Rows from block 4, named by matrix and row number. Rows with one number belong to one neuron. Each number is 128 + 32 x the weight over its row's rms, rounded and kept within 0 to 255. All counts start at 0. Numbers have three digits each.
# fc1: MLP up (model.blocks.4.mlp.fc1.weight, 768x192), inputs 0-95
# fc2: MLP down (model.blocks.4.mlp.fc2.weight, 192x768, transposed), outputs 0-95
fc1.592:118152134142076154132118110095109160137114144062113114140124102140139121181141139099155155098173130124121205113098072141091139146150139073161106090097122165130135082098162147108130096110114070126158127075194186132122117116152087139118128141164125104067095112110206131177124115143099149124
fc2.592:144151184183054167178151147142038108158162165073153078100133103142182146154090185107140125164130113118136129172106130122107172161074089150133166117144120169165113097142124152100132115103197166175149134111156114075090158155129123118061167109125085116122156087137152094092149112136155138147
fc1.593:041157111061143135037110134111106148087132159141129136135103101129139094143101137099105113155108152175102113150147125139143128168157117104181186165076099143119165086163142097109125111131089045118119092124111111157141143118119125091109140111054132103138163084161124059135112187144162152138
fc2.593:142146141139101131146143108066162140193191123139172155106179148108070155132096082130160092172097205147124144136079135079176078142061127167137131168116117071113150120118149139121140161187136099163135135122101145158128107093113136134167081112117102096123132183145148164118155115116077161102
fc1.594:119075161093114203121074142126196126157132103044107081117128117135078109136090154169177134109164219123099082200175108099142111113156125111124083139119124109102167125126129109121178156200138110165146118071168093150159093137071087166096135116157113132097138161103163156126138113164126099100
fc2.594:078122088127143097137111152113112142146108115143087108087163090114091066200114123151170071109129145145165170164097146105077096174081097210140159072170105107130142113194098108132079116087127186187161136098139113177135119071086113070077110097172145176132153115110167116140147118194120084138
fc1.595:122081059131097119186156127155134209117140137155090124081147115103156136111147166161148093149135136095174102112090183153182119169151128126122077148135119115102156172138148071100121139179123119112126178112165140114121157074106143158145132119105168145102133130131190123168076074137157173126
fc2.595:121142108156111155119170139164118098146148145125119057093135108152086159125095075116098132133110115133152084130188138084116135199055165170119193071137139163138108101113142106164138176076134173176108168086062101139070201151125153144139139059146075159106161097087095139097123155158136088073
fc1.596:158159112155108032105161055141101145113112056120125146181153172130106168144139148121089112114085089115117146150139120115078145104101116104145150149067088157124142100137093187154126099155131138218143118153183139143097101101141176193099123136136143159161115065127184137100138122170111134129
fc2.596:135085039130090153121114170134152164064150135134136119110107096169139084196109108095131132124139136129137183105104124122110137111070143158158110103075180134115050163199104107114055120112113117160145124141138101195142122147086123121132139108111127126136171065092078109140106152088044112148
fc1.597:161105151107064081150159076134147138155191141175143121154128122120079104121098165154129154079096104164090136104146075092130081152115150073132143147128159152129114110163085119089189160141128179133134158129100116075140131151132144117118223151091149097116125106113119139064084151097170118137
fc2.597:094101072125126076151095112102144210093125124130083129100095133137109130129108140118117083055133161144125116138135126083116082116144061133109113137178071085157134095125126071131086060126131150048093157094098156181112115148121159149149148083174152111101025112131178127142163089149172143130
fc1.598:102138154135197078172120141077181144123099122154108109200059200060178135140112161129127165113113128145065115196128162086145177197119109044072134138176077187160051113135162100113188131107123107194109096139164112122127143140146134139098104125087146098109174120104124171101113097137126164108
fc2.598:094086132207093130083145163162117126104183179126155144157163189111133141143065072163167079157122147150101104128104150078159090117111147128147131124121125150144159149130133096092101105165085177150079078082132108118122099094134092078079096148171123140142110100104153114049153089116097107116
fc1.599:099083132079136183084157137077135150130200145075166163187124090116135161115138089155137143124132151123108113162131096126152106103071135097123178140088168087104082142141150139106144137089076124119135086072151178096146129084126121173126101118151147129175124118153161070135036067106159107145
fc2.599:160134142114106189102134156160084143119082123092144204131173116134116133119117131098146198196037165107100065105092161133131140128105117119140157105115099148152111111139104075106103103157125100137150148133113100192124110151173148172176111126143059132155104099111179141170074117183105125201
fc1.600:142095107139142117100154121104099091102155145100063077121139077164175173168104185175102116056108127073165125108125094164122092081142127087097091124150153143125148136095164134143112115182126049160154136053126135112143099142195096110129169119131171147155161163068147132132110160031122125086
fc2.600:162112105151122183123083140108138188174113180118150137133051123146215144102133148114165098134127102139174125103183113095168111102133145103161159181164144155128113158234128156173152129113131144078122124173126172144064097117099145122120172160102154071091133101149105160140158119116120077131
fc1.601:139086161145147142115125119154128144109114161160123064125131106141140097132135158112142124184104150145139149168189147207121098159156164146131068195192132154123127071108122077068140102118092216109154166104161168077128131090118130094068091102144153090088099125073109131185162127122149135174
fc2.601:143102162045098102133152125100125157168162139133101114106183110131129090096068084107150094100140195168120151136106128118134145174208139071140170106087102132184126122059078174076167154088148142135117091105125108153179172112137114065087128103166157119130163059106160101090122195138118094114
fc1.602:164052109126108150132075184137126131107072086126155190113161152118148152137156130098144159158079143071082107112142133115122109117136107133196151186079206080184118071154107136144112131186113126169129134150137129096091120145124165160177100161126171125169159125078100098108136135099143154188
fc2.602:081133177119059136174206150150155191130166125177104127103170171139148075122052115092112149141086103126117137145113136136118160180118071203175097142128134144156142156100126163125110147115092169154141143114167067155158183075110134048113131145150106128093148121103121160142103175053061146142
fc1.603:086147088138105182102151112135121116092119129110143143128077153136124125139124116154154171193110123126061125079116143157103121082128078087104158087091131073124139100136192182064072148141134105116194180154113162092105173119119183124196164079140110126152070119146147147139111152101141128138
fc2.603:103149151171151159125143125108133149133093066179138206166115144174153155082126147110180167139105124109086150133151163111127127102177138150084167139126079161187108133159160167117108247179163124126132144120119142145150100141072157162127174087100113104117125122137090126126155139140154182141
fc1.604:161160111099123109134185093106139043082088135087132118145162156078117234144128146220173134128074170136129182165156087069140106133183099130087121127106144102100101138202141115072100132134112168156164075165110127142140161116110149115134152109170166093146112128146145194107156079144153154134
fc2.604:104156136124144147105147117165123130176186144151165105105126149141125125248144126131171094174127120183137160091135145121127098141119103177152170069110175171148183129203154142124069097180086127119137188157124117135151108135053101148100162194121082149161114050034147149132071082104063098092
fc1.605:122111128074112139080142124140149143110148153119112167101076105111137057088155103150081098063125176117102095146109038091122137121153095143155148164099172107155098147162093194125148098104173160205176134152133151135129136135094164112153104137159121122098123135108114152176157074171067122110
fc2.605:134105041116137133163132074145139094112131089166135136101152143165096070134092090165131087084148127103148099096120105143108123157119104166172126052152189118093071169185134077195150125145117183105132206127098134143176103112125122121087148124112154151140034106126147105162088168087115112120
fc1.606:156100094072133043156109190129177096141171129147190157093169094157193120118067089115097103110103139182146109181076100104136081183120101134129143139119129106140103051143087114184081066120058163139116132114105103128154130123105157141116117132036158067149127113085204154126134114104135123154
fc2.606:135132101077027140193131185127150101117148146128103111149132108097134152201124131105135136105182138129124109178093116125122137146104132137150126110127096147101114098114109100164148110151145128125122159099097117111084158086084174131108154140088069159094089170137182135141144152186160078120
fc1.607:140185079143117165111132121134039134123071109120143111145111126150089126167110123090115144135114157111139142122112106158226132102105085158137127110116144124120146134153137073182120147058137104164089103164145142147122030120082130118109153119111184106091092062159198091112139135145154157108
fc2.607:186162149156149217159136149136161118127143104107115098085145090107102077127142111111114142135213153173156157122144102110146133087130150126127105101074152129103137177134169136138134110166144135150119128138145168086158126115131118140112099094086131155133121148109100183140084130131158166094
fc1.608:079160162138077160131062137078146076180172143146143047132093106159168124138108198165127162127149133105160120113108101066120108145106115120202179167156129147072117123106089097146104125131126104147145068181201144088095107127095097112145175105183121096146082097142167117161163036065118097121
fc2.608:140147145164071149068064052212109151093099181054152154128113155167109153071137149154117105097103097146106159117173108177116081118152040181102135148148149144118106175119142126142128141155133125135100090173106134156100090173153126131118110078131148077112076135148189077098139108086137090141
fc1.609:140145076110155114107090101146140115096104115151177097153160122125131118118061099134130170109140105154146093087175089107094096132111127111149117134136079086153169145173140101160149175096124108102083136125097082158152147096096146084155084137108134154155106142126133167098122117189195076124
fc2.609:139087148168111129134103119162152149143171108137106132121136078134179099109065115151154061133140136185120152163131188123164159099152129113077154082151121152115173109155116103070089156102032199136102128097102107109151110107088140119091151115162129136069194095100159136155162110107115139136
fc1.610:130130157090140139180094135130091150110105139059162117192141104076144090125154200123191089107135129171145100099117145148167107117144136206081114153119107139092132129154079146081189151058136111091052130089117113159141225145133091084133089099118120125107132153102156149144144132076132087106
fc2.610:146102130114106115081070095150120146104085110115091034116177146158083111165099081112164088148205115164109119129104118154169081092151144166105142145134120155091106111110128094085093152090088134138128108081126136087177100153148077151109084149133150121147113122135144194088139173136156128049
fc1.611:108210094099153074089140149119121158121114139075116094085137195128082162058138113150105113123211134136135137170094092101115145148162136077066135119078115130107091093145138163088045129122110134163194127167215104153110161105129122093149099176102164135127132138158119164131199125102128083134
fc2.611:161126141130152150092202088115164113140160105167126197124115158099122121102129156168107129116105147140125096075163131148134107134091116169091138104111196124091080127135098123110129067125123085113151123144135160180103100094126114186140128199123091116225173077114123161075158164172010177183
fc1.612:168159156147106164046147130130132201163155077193171151094110131109120087133113128137095094177107166045117115074097089099086142105110161112178137130170173070165069157115141161122062083182147113169170118090095178136113152125154114140129128099160109108106087127129106139125141128077166139154
fc2.612:170150134165056099158168085077105158104151090170113151079187120106134198156173128182122137096087140099149082071131125120110136132091108143078117190113065161085104089159143114119193166163166124126168163104068128134090114164142142122124125139098079157164102129165108117144155114136128147123
fc1.613:148064120148095126153154103146061136140080141198148172147138197063157095122064176132140129126131149113170159118026107106091091126052064136126144129117122113104105124110070207109130136069144170147134178165161140072129142161163117101121125099135110130140157145087178122098129129084115130170
fc2.613:130113116146089093130083123098120155108133145083116111124095115188175114085049090173103165114095148140152144147104133105116117130103083148145108151141176134161125176111145179081161122136119115130174114098155118144095086141162100117081115097147103130116125070098097092158144152132110089132
fc1.614:138082054170157152106086084098106151084127121139099131159143093106109129114121112103106082131135122204117177140207150118156152133110142130160160120153091108144135148135088126155207140143057088085158128119134068103181094088112074110177162133124143176163117151144085108139133150091115146142
fc2.614:118077148124155158152158143121092194138141124138088131085146144100159127194054085133170082117154164165119118119126179160106150070140152119159136119102059130111160114097089128137112112121096176179052171161086111136127134087102139076130144146139112139099133093095127107105109126080090129093
fc1.615:189101065158146142096130103138122118102102151075100127091168108128096153194185162082139122105122161102112130124165093111129164174147135130082140144097113076091147154130150118196157152171140140180063115115133101154048153190140090162120117097187114126095210127156091096045093119144127116132
fc2.615:154103092151075150202128131128129145134168152142106126149090165077089092108141113123153118145074097122164143157124138076145135138128136150070125145144088129041153141160129063147118124107108202144137090113141132116094155180063112086116118066155118089140113157125114126121092154123134097130
fc1.616:159105105149127202082100113122107082123139151205127078163155097125163166156116122095101090099128193120160126144150150225156132081130146149135053148134135151143128090081121142154110142209128153162122088100111126090124155151147083115090165084154122125120094095163168066096144149178155169122
fc2.616:074111114075094127166109208092127149090211127128077159079096112124196096082095081163109098168133149171121105089099145101102132090170086184123137109132126134124163122103138120113096085128089149151148166103191144176136126106121131060126055110131111166082159131075147086091160150190064116111
fc1.617:146122104101154127126068201106123148146137082174129148121097102189116180181128108097110088139121166097158118094139137113187091117087068156076148146076137137100118134083089111043172077126143167192150136131135082145112128144130131170145100076133142137171150132193089126124114075129101091113
fc2.617:150065151095096128138168204089098124110186138145144099111128116122166132165103127120167082133153127117122156113089152119116108122112103166130128104100100110141176169093141159123124104097104205140088139126127118201168180121111122123131113124163097147107191119129131147181089133112099141089
fc1.618:057122190138135133108132113154071154118124116187170167131116060084168156081107120104117088158190162152078124108155129092088118155138131127157125087120113119096131068068131110150174123140105106122126086117087127170195190130149084111139132143206092117133101163124100135154120091121158070081
fc2.618:119150127135118091180117168126089136143060120135101098134168135119116146085131101155137111086140179134099090065093137149113132082123077124090077086164128138151120189186135091135163138168145145137168123149055148092179096102107103143056115120150074136135167076139124089080123078116056100116
fc1.619:143086110064164136138122104119153139090137169158123169155157097163136043165180096136098127153156077091138139135153124035120118159105099092094088094150087076147120196135133145136116127136114132109140160155135159119185186140126137099081141172084134160124117058118156104123139171188069132135
fc2.619:121099137113172074143088175162164135160084083113140122185131141175048157139099165154106120135153148097111083135150133093114102125089159115153119087138103134127102145173119132147116144210136078141126131117165036112127137160145149142178153078108131125145131153213138103108110066161138106153
fc1.620:114160154109146107119094169098124104060133149114134123120117109135149165158104147121136024134077212092037123120128096120140132123162112096127167162175138101175132111169203139153114111076112149177140134188172140130088142102047110114095134139090086203140101149122141135101139132111156139157
fc2.620:177110114102167101094104102165147149087227133166155046118139106138115160135168153102112135132157120116130146120157139121121196144140081090100134132136136104082148131126152138144128083149123155179152112135047130155145034195160190124130149159147161138112099138206160160067120149122125119123
fc1.621:173142115166192095137172144139131127164150105104161142131176133109167110116125148112138094093151137167157094158101098195171099096131137155107068106089142130180099096097138077116066135094159168100178120198143154078128148134148179154073099160110145135103115121143167128146095125097132160133
fc2.621:160220108146129133094131142103144124152137163171125128084162141179177136083124147080107127119146128065053154175173114191124111100115110112190121091143121125128138174093094080147128163120154081105120095158142129150084143126150107131159155100159133123042083090068157114124139098124165104159
fc1.622:091137126146142086131141164150115191118149151163190049150128116123134101124180127122158163111098095141067131089109104106194161134130054076133164098157157163126160124135142142104130144161096147138112181086113122147120135121075124121065128143076149165116169138159146057128162162070144150154
fc2.622:151105153154125123145201137114097130122089188178128147081128133099114129120159121132153165194145127123093151119144161175110116102137065096156106076109114154064139143137150121121134205088164124117071142136101145133143141146064199149114138130089114080182103144114086159135139137164141126178
fc1.623:168129171158123077122130126136127129095117102135081131140163107103100137123166133123194180129121141130176140157172173077149077146096194143118119186062152099127136046135134116162109141119095134137118114180067095140074136099069095173125124120142104143181125097139189133161105166149075166132
fc2.623:106108119168065074157138163122150117168133158117134150116091178134105151167139131120158100138170157148086129126100076115104184171101125157139175148090134168178182099076175118085085095095091142165107179099134132171148150163129107064156114151134120143168082146098129177152092072078098095066
fc1.624:133076111180086088114151050116183142114146116106112109133087129123171114135143133117133152130153168151082181097081143148127154109138139065087120133171153120127141147137181077151173059068084219082166158159173114086169127075133179102108165140133151145096174141138153200128082050085087090109
fc2.624:084083090086148084127118124137153077151074138152153091138102127144092148099093112110139084135130126097101076120142136138103155160133075150156163068070169149163130161086074065141032121169059207156169166106113148112133138105117087115127158142162118154128128113138137108076115086169129112076
fc1.625:193068140168107143142119121137108115164136141078181158105135121081119144149120116147089136128074161149134117133163133172131096098178143162201129164130149093130143091132087117030134112124092118161124172129139120163141120118159164138142117195181124107076145113177093187184181156165131099142
fc2.625:084161139075052127100125182119138094119166109176091102103182084087122118138126106113142133136112124172174106168102100195143081053139169150062146155169108170100081060111191094121122143171117106078143127138145089140187126131177107098170123143111122115121135086100116157150088138076109158100
fc1.626:090142109133126070093144182093158191124135188082099084099093159116091129117136149097146070116104079169094160176156135163122120230111124089108114094096177099141107115127099113096135125090112154066149111113129126106086169130137182143089135121117132146133082105108162121168049149129127147136
fc2.626:185143138112170153106125117098119181102147123167145131174133125170117173139140077125102147146133089164138096137119110111141147164120088082099110104200133178167115169082124130149136134108157118090068192116126135133147050151104192108111199130151099128085111116118121135159142126182133088198
fc1.627:104084130146109152069147172126121130148107153155124143145142206106130101098080129134044144109148143140133154081141086125133111168134116092126101077107161170172150143088122068167170175093088174096090121068120112173120078136156109190110173135162107114122155144153154126124106122103132117037
fc2.627:109095109148109122146177100142136097094120081087134054080140162153144138132100166165104083127171147160131127133091163146136121180123056176154134133111141104065156088163144128147091141059128204091080085088144138129116117093084137127161097148149116160121138133151132077174084198128185113141
fc1.628:112096126137160096111130128157153146147099171125043116157119137104122119187156140115107129232052073115177110105128107162157232140108160138129153098168103130160108105069111151139118139086097124095070122055121101133086116106121097123134086135125105133180151156116059103092045147187152144165
fc2.628:137163117198125081082210105134082140188155186129156147172125101137144134118102114101156146144153169116075128117198141158104085161128167113145152122154124061117087120127105167120119078116097116136122102167152148111117178113148150142104097136174145111140138165128103133056109160156127142092
fc1.629:149142156123086175149148115149091213087159093104143129163160108074086103177098103132159171160107060100133116109147118143165111119136178163108109155127097147091078145168122067077141159106090100137138117145191120130149097094091115123131152078105098159168189145149135127109163143134097094129
fc2.629:156107088089120091153129123105124089136146124117123087122138172164113108158095095131150087103135152162128133166129146085106116086080103089127164127116080133167124131168095072129068104101114153078183165135099123159161100161050079089199106108098208104158154101113129157106141115133105151165
fc1.630:185124116123118144124170093119139194127122110151107168101107087083109115171074089109162083158087196140186130165222079119129108077130165163111099187171188072128155118096106169127161098162099093100145084107161166138071157132113120132161102151094116083200120176147154115109178166132165149140
fc2.630:129108104117081122107097142078102194152154138154159126126135160161156121197061114081127177169123164221150165134103140085143133063114118152160128172101117173165146084134136204115121121163162159125094211166161153106158114129098118109147066106101132123120139138102167152149127151108146120107
fc1.631:137114106131086155151126129122156143174123058111129134119137122160099103123148218140081111101102141127081103154129182095113123140106220096107108160114080121120106153156142164154061149148087130154120152171116171117148104157101117177108116138134135114099126145081136133119166181171174157108
fc2.631:119086161144105086118117118113084103080109133115124151080134105070142100076105110146116160153138114098168137125100192162110105161166107152146088163125148157098155139191146141146130156085158117160159142109120090147126125135147132119118153101159117141125132132093157082150165099153117079147
fc1.632:168109169117124065124143070150117112115117119174144118131115108192131134143164114120097101149169169160108133143145193129105197073105120137077152169107182161108112116137148089131087091190130137149095161087103126184170128125164139058111128155177163126154130161115090076158120177173160115137
fc2.632:147148198131072126184100104130143099189083143158098154102167149080095090156121131143112114115123073129163133130177139121139087157196128084107119131162138114149099131133119167109113095120187127132146095117134126165111070099200137120143123113145157135078154144092113151056170064144082109068
fc1.633:061127155091175074134134123136103116132155105144181136110122151108105159170081150154113114113145108126120171147154143118095116122127156130106099162146162074152170128116121136159097111106191145139171144116120146094129107108050166126187166102186130110129166118136122079138085155091138107113
fc2.633:094069151182191103114140106098130117114182178161155130110165164169130097174129152100127102106146153085098128114089112145175069147128066112169156161120120113115161181113181138150091167163144121092092220123079136127115076118110120130172084133139118129150172135138085142123142098097157159137
fc1.634:047114118117086119083198122098133086135187087158091159147174103186148138147170201093141112126124111130223110153155081140183140051160130160155142158185091154091149150128139102149095107216104093116109118108128138124180164114134130134106092168109120137139104195118118155177158163099103124186
fc2.634:146046181135150126094131131108062156138104143114152135146074156096153088167089107139093082245145138117119130131096143125135128127113093072135138141169135124141117119085144141151120191074146102093100163178089145097135146169107170122209101137126115093083130178147093185185109127132200135144
fc1.635:123152158154087128096153149136160127144045076092124140145165100127140106171104144083128105128127110134139110127165090148092178113074090120111112083127126102188170132086182157152122173110102186094115162156111163117077116137061177043104160142104149180072137154169134115119114117165124132136
fc2.635:155122147133130150144144126121120138118114126108133086140161093164134145137100097141123115089169094123110164076128162095167114108133096163149136124106125175114204161136112066097065153131099198106141178139077156164175147098083126095156158116127147127109156079082129150107151122099157102115
fc1.636:123092165054134122072093084136093069203128076074192109102142147079180100127174120108106109165146117143150119135136196072130182161158105160082111154161166173130146136074098136209128133120156092102112146144175111105091139128129142161131136103121148139187112116130138132142175201112069128187
fc2.636:164115137096109133141209149145160137123098110142128064178139138085141158171158085122074116162191102127139143169142079125089151148128160098107088106079145131124181117143063130134119143167102108094068136104114127122187084145183098098129105149096066167126156121135070156133168106114124174119
fc1.637:180149127076122140149117110167131114162155115157133097139181160093185107133146148167163141148094128106150129198144127134122116080169122146121126106075126179133100124203118099142112135122083137071107174186150180143122092096115135077155103119104142136061172103162130105132087158113141133155
fc2.637:166138150093130154160125176115089155145108154118108083114159163164148122142121087103161068089128097113076161129093095138183106147136108137159111142066209114140173132142121129109138133084059140120121122171133106120178145098036116099113160167047096146063110091135135144070163103119100161055
fc1.638:077170144113199139118129143187099120087143161143141087141131100172138114097167107062124132088162154104107124067157165113093148150143123108187131107141107187114155146117171102172120111105156121168155182137119141090155103141111097122110134089115114167088120130144154189168124144166076121114
fc2.638:107071099108097102112137128126139143249115119102140166110153146125125125123071171155177094158175135125104132146099130127117123088109127125162144143101143117121197179129122111106121126190102168151123135128158109110151160042098149117108133191153137177126173100096100079115159116086044126101
fc1.639:109112134169111105090103161114081150097130095144156174072161096116101160142163149133167176151156152159112125128155146108145171109118197108080144158072094131105099169116124175120144178154076118091099130130083160100084088086106106136134127083131140180208123126106100171111136122162123203102
fc2.639:118071180142109146091088110115076168139149144119106079120183174126156116123081114141163115103174070165153108131105139152079134114174179153160154120084089177132152110150150084105066125151133173199112160137104126144116112169057078093168084159156141185115127115159139124129154094118107132107
fc1.640:093146205078121229141108122121115118116172114020162114137102088095110098139100110170145150146131150149156128100206146156129117079091145108134094126117147156131134132063111109116110110112104135056166103083095110104108120134171133170121130152128120130160127153171140135139176123148093132142
fc2.640:112114165096097184078112182131115133153139121124159095174106139149163116077086145093143122188159094140113135141132173007137119148099107096155167116147142109129159171162075169066162111125130152150137168113087145145131119101148084118095106135101142135112193130093184142153127156172162125085
fc1.641:096170103132129131097119201114137143102144131185172144065201129139089102134212105110095102135092105117147153067126143116138107168117158124175143141097156113101149123183165134118204083127146159148173050089123153179125131112095179123159108129151119146127092154114167091058085089091105094121
fc2.641:145068122140103174155108123142191096098160080120135093164132183114121137126126153102167089149113126123140108059119056100053078125141115171157154188125132099143125049108190191194148092118129137165116078128120055126131067110170154121094132124121116097171134127138101093118142136172194141107
fc1.642:082109090148155147115116118152189181082141086107144142066104143142137156085144159086184152146123165156130125143110111080137141182158153089136163094140098111125158127122140092172130150022074109111190130113078147118148062134103091131092177119151105107158156117154183102118078152170076144133
fc2.642:135159086141151137141122080114117154101081066117123112107158135153138111160044114136144074158119097141106101132142124115104107158143103169126189117092150059145112179172114097122038169097082148124105213117111110093141116099050157061076164123110147062128112087132092124130139128170036105151
fc1.643:077114109135134216141095143191165162030164136125149168099148119111120132148120149141168157175146151150175118132161206132166147131130123134076123076190139077103123161135104154147157113062107096121117145150186124151055119131112110122190129148189145109111175149061153126140076096133114155148
fc2.643:105098122167095128098148126151103093131124100159092108123130131163132135165067129137129030110150145144115106144095076109122110109092110108126109087108142146118168162157092126100074113139120196125075172159136129108142122141084114056176097135157148147153173039073132115102080133131075125068
fc1.644:097128123159127138120168149128056109076093105167076181148151098134099119117114090157115105099097086132196120094213156129168142140112146170111092102118110123164090147141140155098119148157110174155150112159162140104127140164126167102158193157115171136054128105186212044131100142097161081131
fc2.644:105132104177161134120087126138127060095179107147102151156175163092184107128067096093117185132170107141132147162131141131140059179127118148088112157054155131150163103142137083192128100153162172100153154149167089164079177100161087145148090098096095036137137141090114144113112053130119150161
fc1.645:138136108153225137101163153122117129169124101093213154163140120106076155094158123130100174108110140101073119044139166156114106112093059140130213103061132163144175136111103159085128109125151184132155096157096125146115122167163068167128101148167163121136148109137102101156151103128131080143
fc2.645:111168109132057147152157164143199196101152080193149140109116091132152151121163103071141096129098176112089119148141153120140099087111129187104153110171122136122050177109112099117041094138067128153196110163217113145163158143115152158146074184169096114144159143104140151109126071098045126212
fc1.646:121121120144144120066094077119140125130090143163146106155150089098184180142136178134143110140134114111124144121082117064155185140141113177182127148144114126114157156130062105105112166143057138117125179128117135086129107111189130136118153183135134119113079155129128072104175169044122094081
fc2.646:097129117088118106112115103177068155062189107162135187102108116148204139116123205194117187149105112078150088157156153152108145115159111117075110134175141102126135152176093121100096134146137110095086134099078114118153120062141095081178090083052158114118145110171148148153132138198109154152
fc1.647:110190132094104160156146074098112099103032188158115117133102097152096159123088140206160167132186104064157067082102117082144113131100156100129133156096173202138140124115142154191115112107087100115126134121124094130182101119130129163131104139145159080161147125108117165128077164123125099164
fc2.647:166063098209130118117160112083175103116160163098147128109105092104153095143100131194147073137140121147097061092092120112093079142096133159100130157123180178074164165133137201063076089144124196080134173104116120089152124186130136123109109131149098093052125137045129100142073107151062033149
fc1.648:091075126169170154125081114056125158140046160143048112181151137144143139118173136151108114103115091134091079087200162060137102135183168153122130138145107159061158137185147149091199133062084125152086120112086140119187141091149101060171172124139129110155123164182144098118155152173098137131
fc2.648:163146086140124160178146135119143085114155174115112107157097136145145137188180090125150119149121224074145095161128119191128065082167125169128154161094124088125154128116152120148137155087071103166090105161084194075166167085160133122117136189112095150123181186049152152200152146114126178118
fc1.649:112138080021123137125124167140102145083141152153137169132172070145124121162105100083104074150150129127155101140133076147143192202139137117107116072180166148144158142146110107192082181122103156111118111126107118118140064095123175155085129140082094173094179123149145071092146146177124117087
fc2.649:125142126096143117098059167099111103091151092089217181149157081134093127120130148143098142150187112111138146118123151099164097097107183123155125071136075159082178151123171099139144125164069097081137126118122093115158111121156152109148128085188075086148066129150133108038142145162143122145
fc1.650:143085199124140167130154133102144179057120122086170102099147161065098112118161080133099095138071123163138137120127113134128106166126156148105108155162136117134150104161174141229100159102068103135064102124136155117129104182126134130125085101131047166106162151117099062119124092132128054176
fc2.650:155127153194181157131109139089152124142078131178101093161117130114144134101140091154065109189210120093110086095121160120116165134117153146094129101121123122149117144106111108078132092105105135094077188110150127109164157107120172063082105114137089113150093087145135138070097160205092074094
fc1.651:091113149173117120123137153123114123093133056134097097154089153126177159144132111097081174168143080135144167088134147096147138132139128136080133065075114030082148179103105113162098164079166132160163105154171135120153153135134193143169165125096142122109127134165141140170113145081136193137
fc2.651:122056130186129121069128212128091197147156129132121126106116132093106077141093140176139064120152110156111142094097150145122129134112110082188104112134133124127163125177133082083133088122161207115159128110123149132116142045076137115100147184147118161178104144070175110133138110113153156102
fc1.652:133125174152145168166134156220155149161059190200167121189120155099150112137158105204097121115148084096105086137148133063081135104147092075156100156105159068126108119147185089100099151150112149131128172070178115116142165125170119109093089126129109144107111123078129160136133078050136092173
fc2.652:100094079145058113095169160167088109080185194064113091143103118151091103078198135113129112187094117111153115130129130125152144153110127056082138149126108133146113091140079106077146159077134130067168120169132099105207192118172122090128120088151099126101144138180120151125145113079100117181
fc1.653:176125061032145212185143111109137120125093091121056085066119088138161140115129143113120124141159088147189071098102087130152099104167159173090166073116132098108150113134144126179129128135139091111062071075183118096117101132145132171084140080098154136064146091097187171110133174139117110141
fc2.653:104133127129076117136159114140147131144145169124147129123151102141138091164109085139113113147143115157125105125081127185128118108049205147142138131093175143093181173167092111089134110140102187153065100108131131091118098107096142073071080132084135119132226101102132097090110087065166074146
fc1.654:112116106128209153131182134106167141097130126189072116114034167101104143113132149157175140151130164050148113149098119177151138142146149083096159133154134171123147118142114134078124064075115115139121111079130178080120106114141123102118126132176115192054154108154115124102167186101123105123
fc2.654:147085131167112058143184127141099135123077095085163140157137076131111150179103121103114069142088107131148128166145112165151102106079123147147137113099139136156180152151075056108146131129104070137137122075098133099171160092082142181083146093144168075099152132113105149125167143114133121101
fc1.655:089133092119115179080154174107126091050075163099123107109096115124187153151117153174096145188110137111110106211186169162127154151124129128099154064132121070094159109106147158196127110134140073104161111175145131106081056107115084133189178189104081135133123088129181085095098170129133127109
fc2.655:142169124083084141106138103145063134103128126188093135131088123130171129094140117154123144161121127199092104111163123142095144120130150125074162114113083179147102121153140108108171116123146119136171191111135103215131138135149097080170140116162149180120128154093154128132174076223197136099
fc1.656:121116078115109164137087101143112165100166110157103104148140102145145145133135224120136126132101041111108114130143135095129154145108119170091153159107098107138190176098141163117101120111133138134092138178148085146161147062072128135165097188119097114157080138110103134144108174147148167158
fc2.656:213137122141150110149102133139109143053112099125139087127093139012163140165104124110196084131109110111197121152128116074126125144099121166169114076158130130155194146158186142131167174090107150163063122122067111108172114154115193129094100119115092084095166120098152154160141124081142182135
fc1.657:077132105065041071156086184182122152101125146093081161133132077143122117083149142070103141186115105144151132152112136070159124125120117140148142106138111098173127076143120116148131077157065137118119130108164167112128090166166129095110118102152127137144107131187129201120113065139176143160
fc2.657:138117091123098130144129152132108078097100138119110123107153126103105104158092130103124120178149085124095167087178110169129140068081158137149148108122110110134190080065137116181131086106203108151116111170144110122131113093169206122130161156117152185160074115154085144111118137101131110107
fc1.658:152145060090133114079151154219113122146156139178140123100099132114132140139137044106102098078122142149138149117166108130165170194117131086120107168099124125131171137155073162157117181112171144079137112085150108152138079201110162116105115165083161140120122147136120153100135080163097161169
fc2.658:132148156131130171195174076147162129164166169141160092101159092124124165104145072132129120142117077143125157136130131164083216123185137157145119075071153164156100137118112095120082170181100139053077134145142151129137121088101119099082093079140134140138100110131143143126138089132109155141
fc1.659:095104106186149103075087167105141115118127085129075145131111131135110207083127120123126105143095108110168134127143136101125137115137176168088098191149087136143153188092195103092111140141108058070165130134098114125118083105130144084170149156117137134152149207156128121104099172153058127147
fc2.659:114115116046149133194167118086115114076077069132152199174166148160138145150050163148106124139154143166184155159193104130137178093135127131145128183174161127172111059168130094147186140141142187096138141062059144137156114103145119100116111104139138135117148186105114162125133090134118152147
fc1.660:181128102138159108147077072138154150086178125124194162114126175113138112082108101169189078145107200145192096082143091131163117178145101160140118156119131093142150105179146153033137091102106141133131102136154112119162102142056146113188147175137129080126116108117127090125109094138119162108
fc2.660:147167127176174120123086136157110153183144080136108126138154131158114109176081114137097101144125142127092136092141059096151098076144102183105200062111143133100146142079108120142101129186108130141150144167168144085068172169092133073110102157147082071059197138130145165108153132090132071058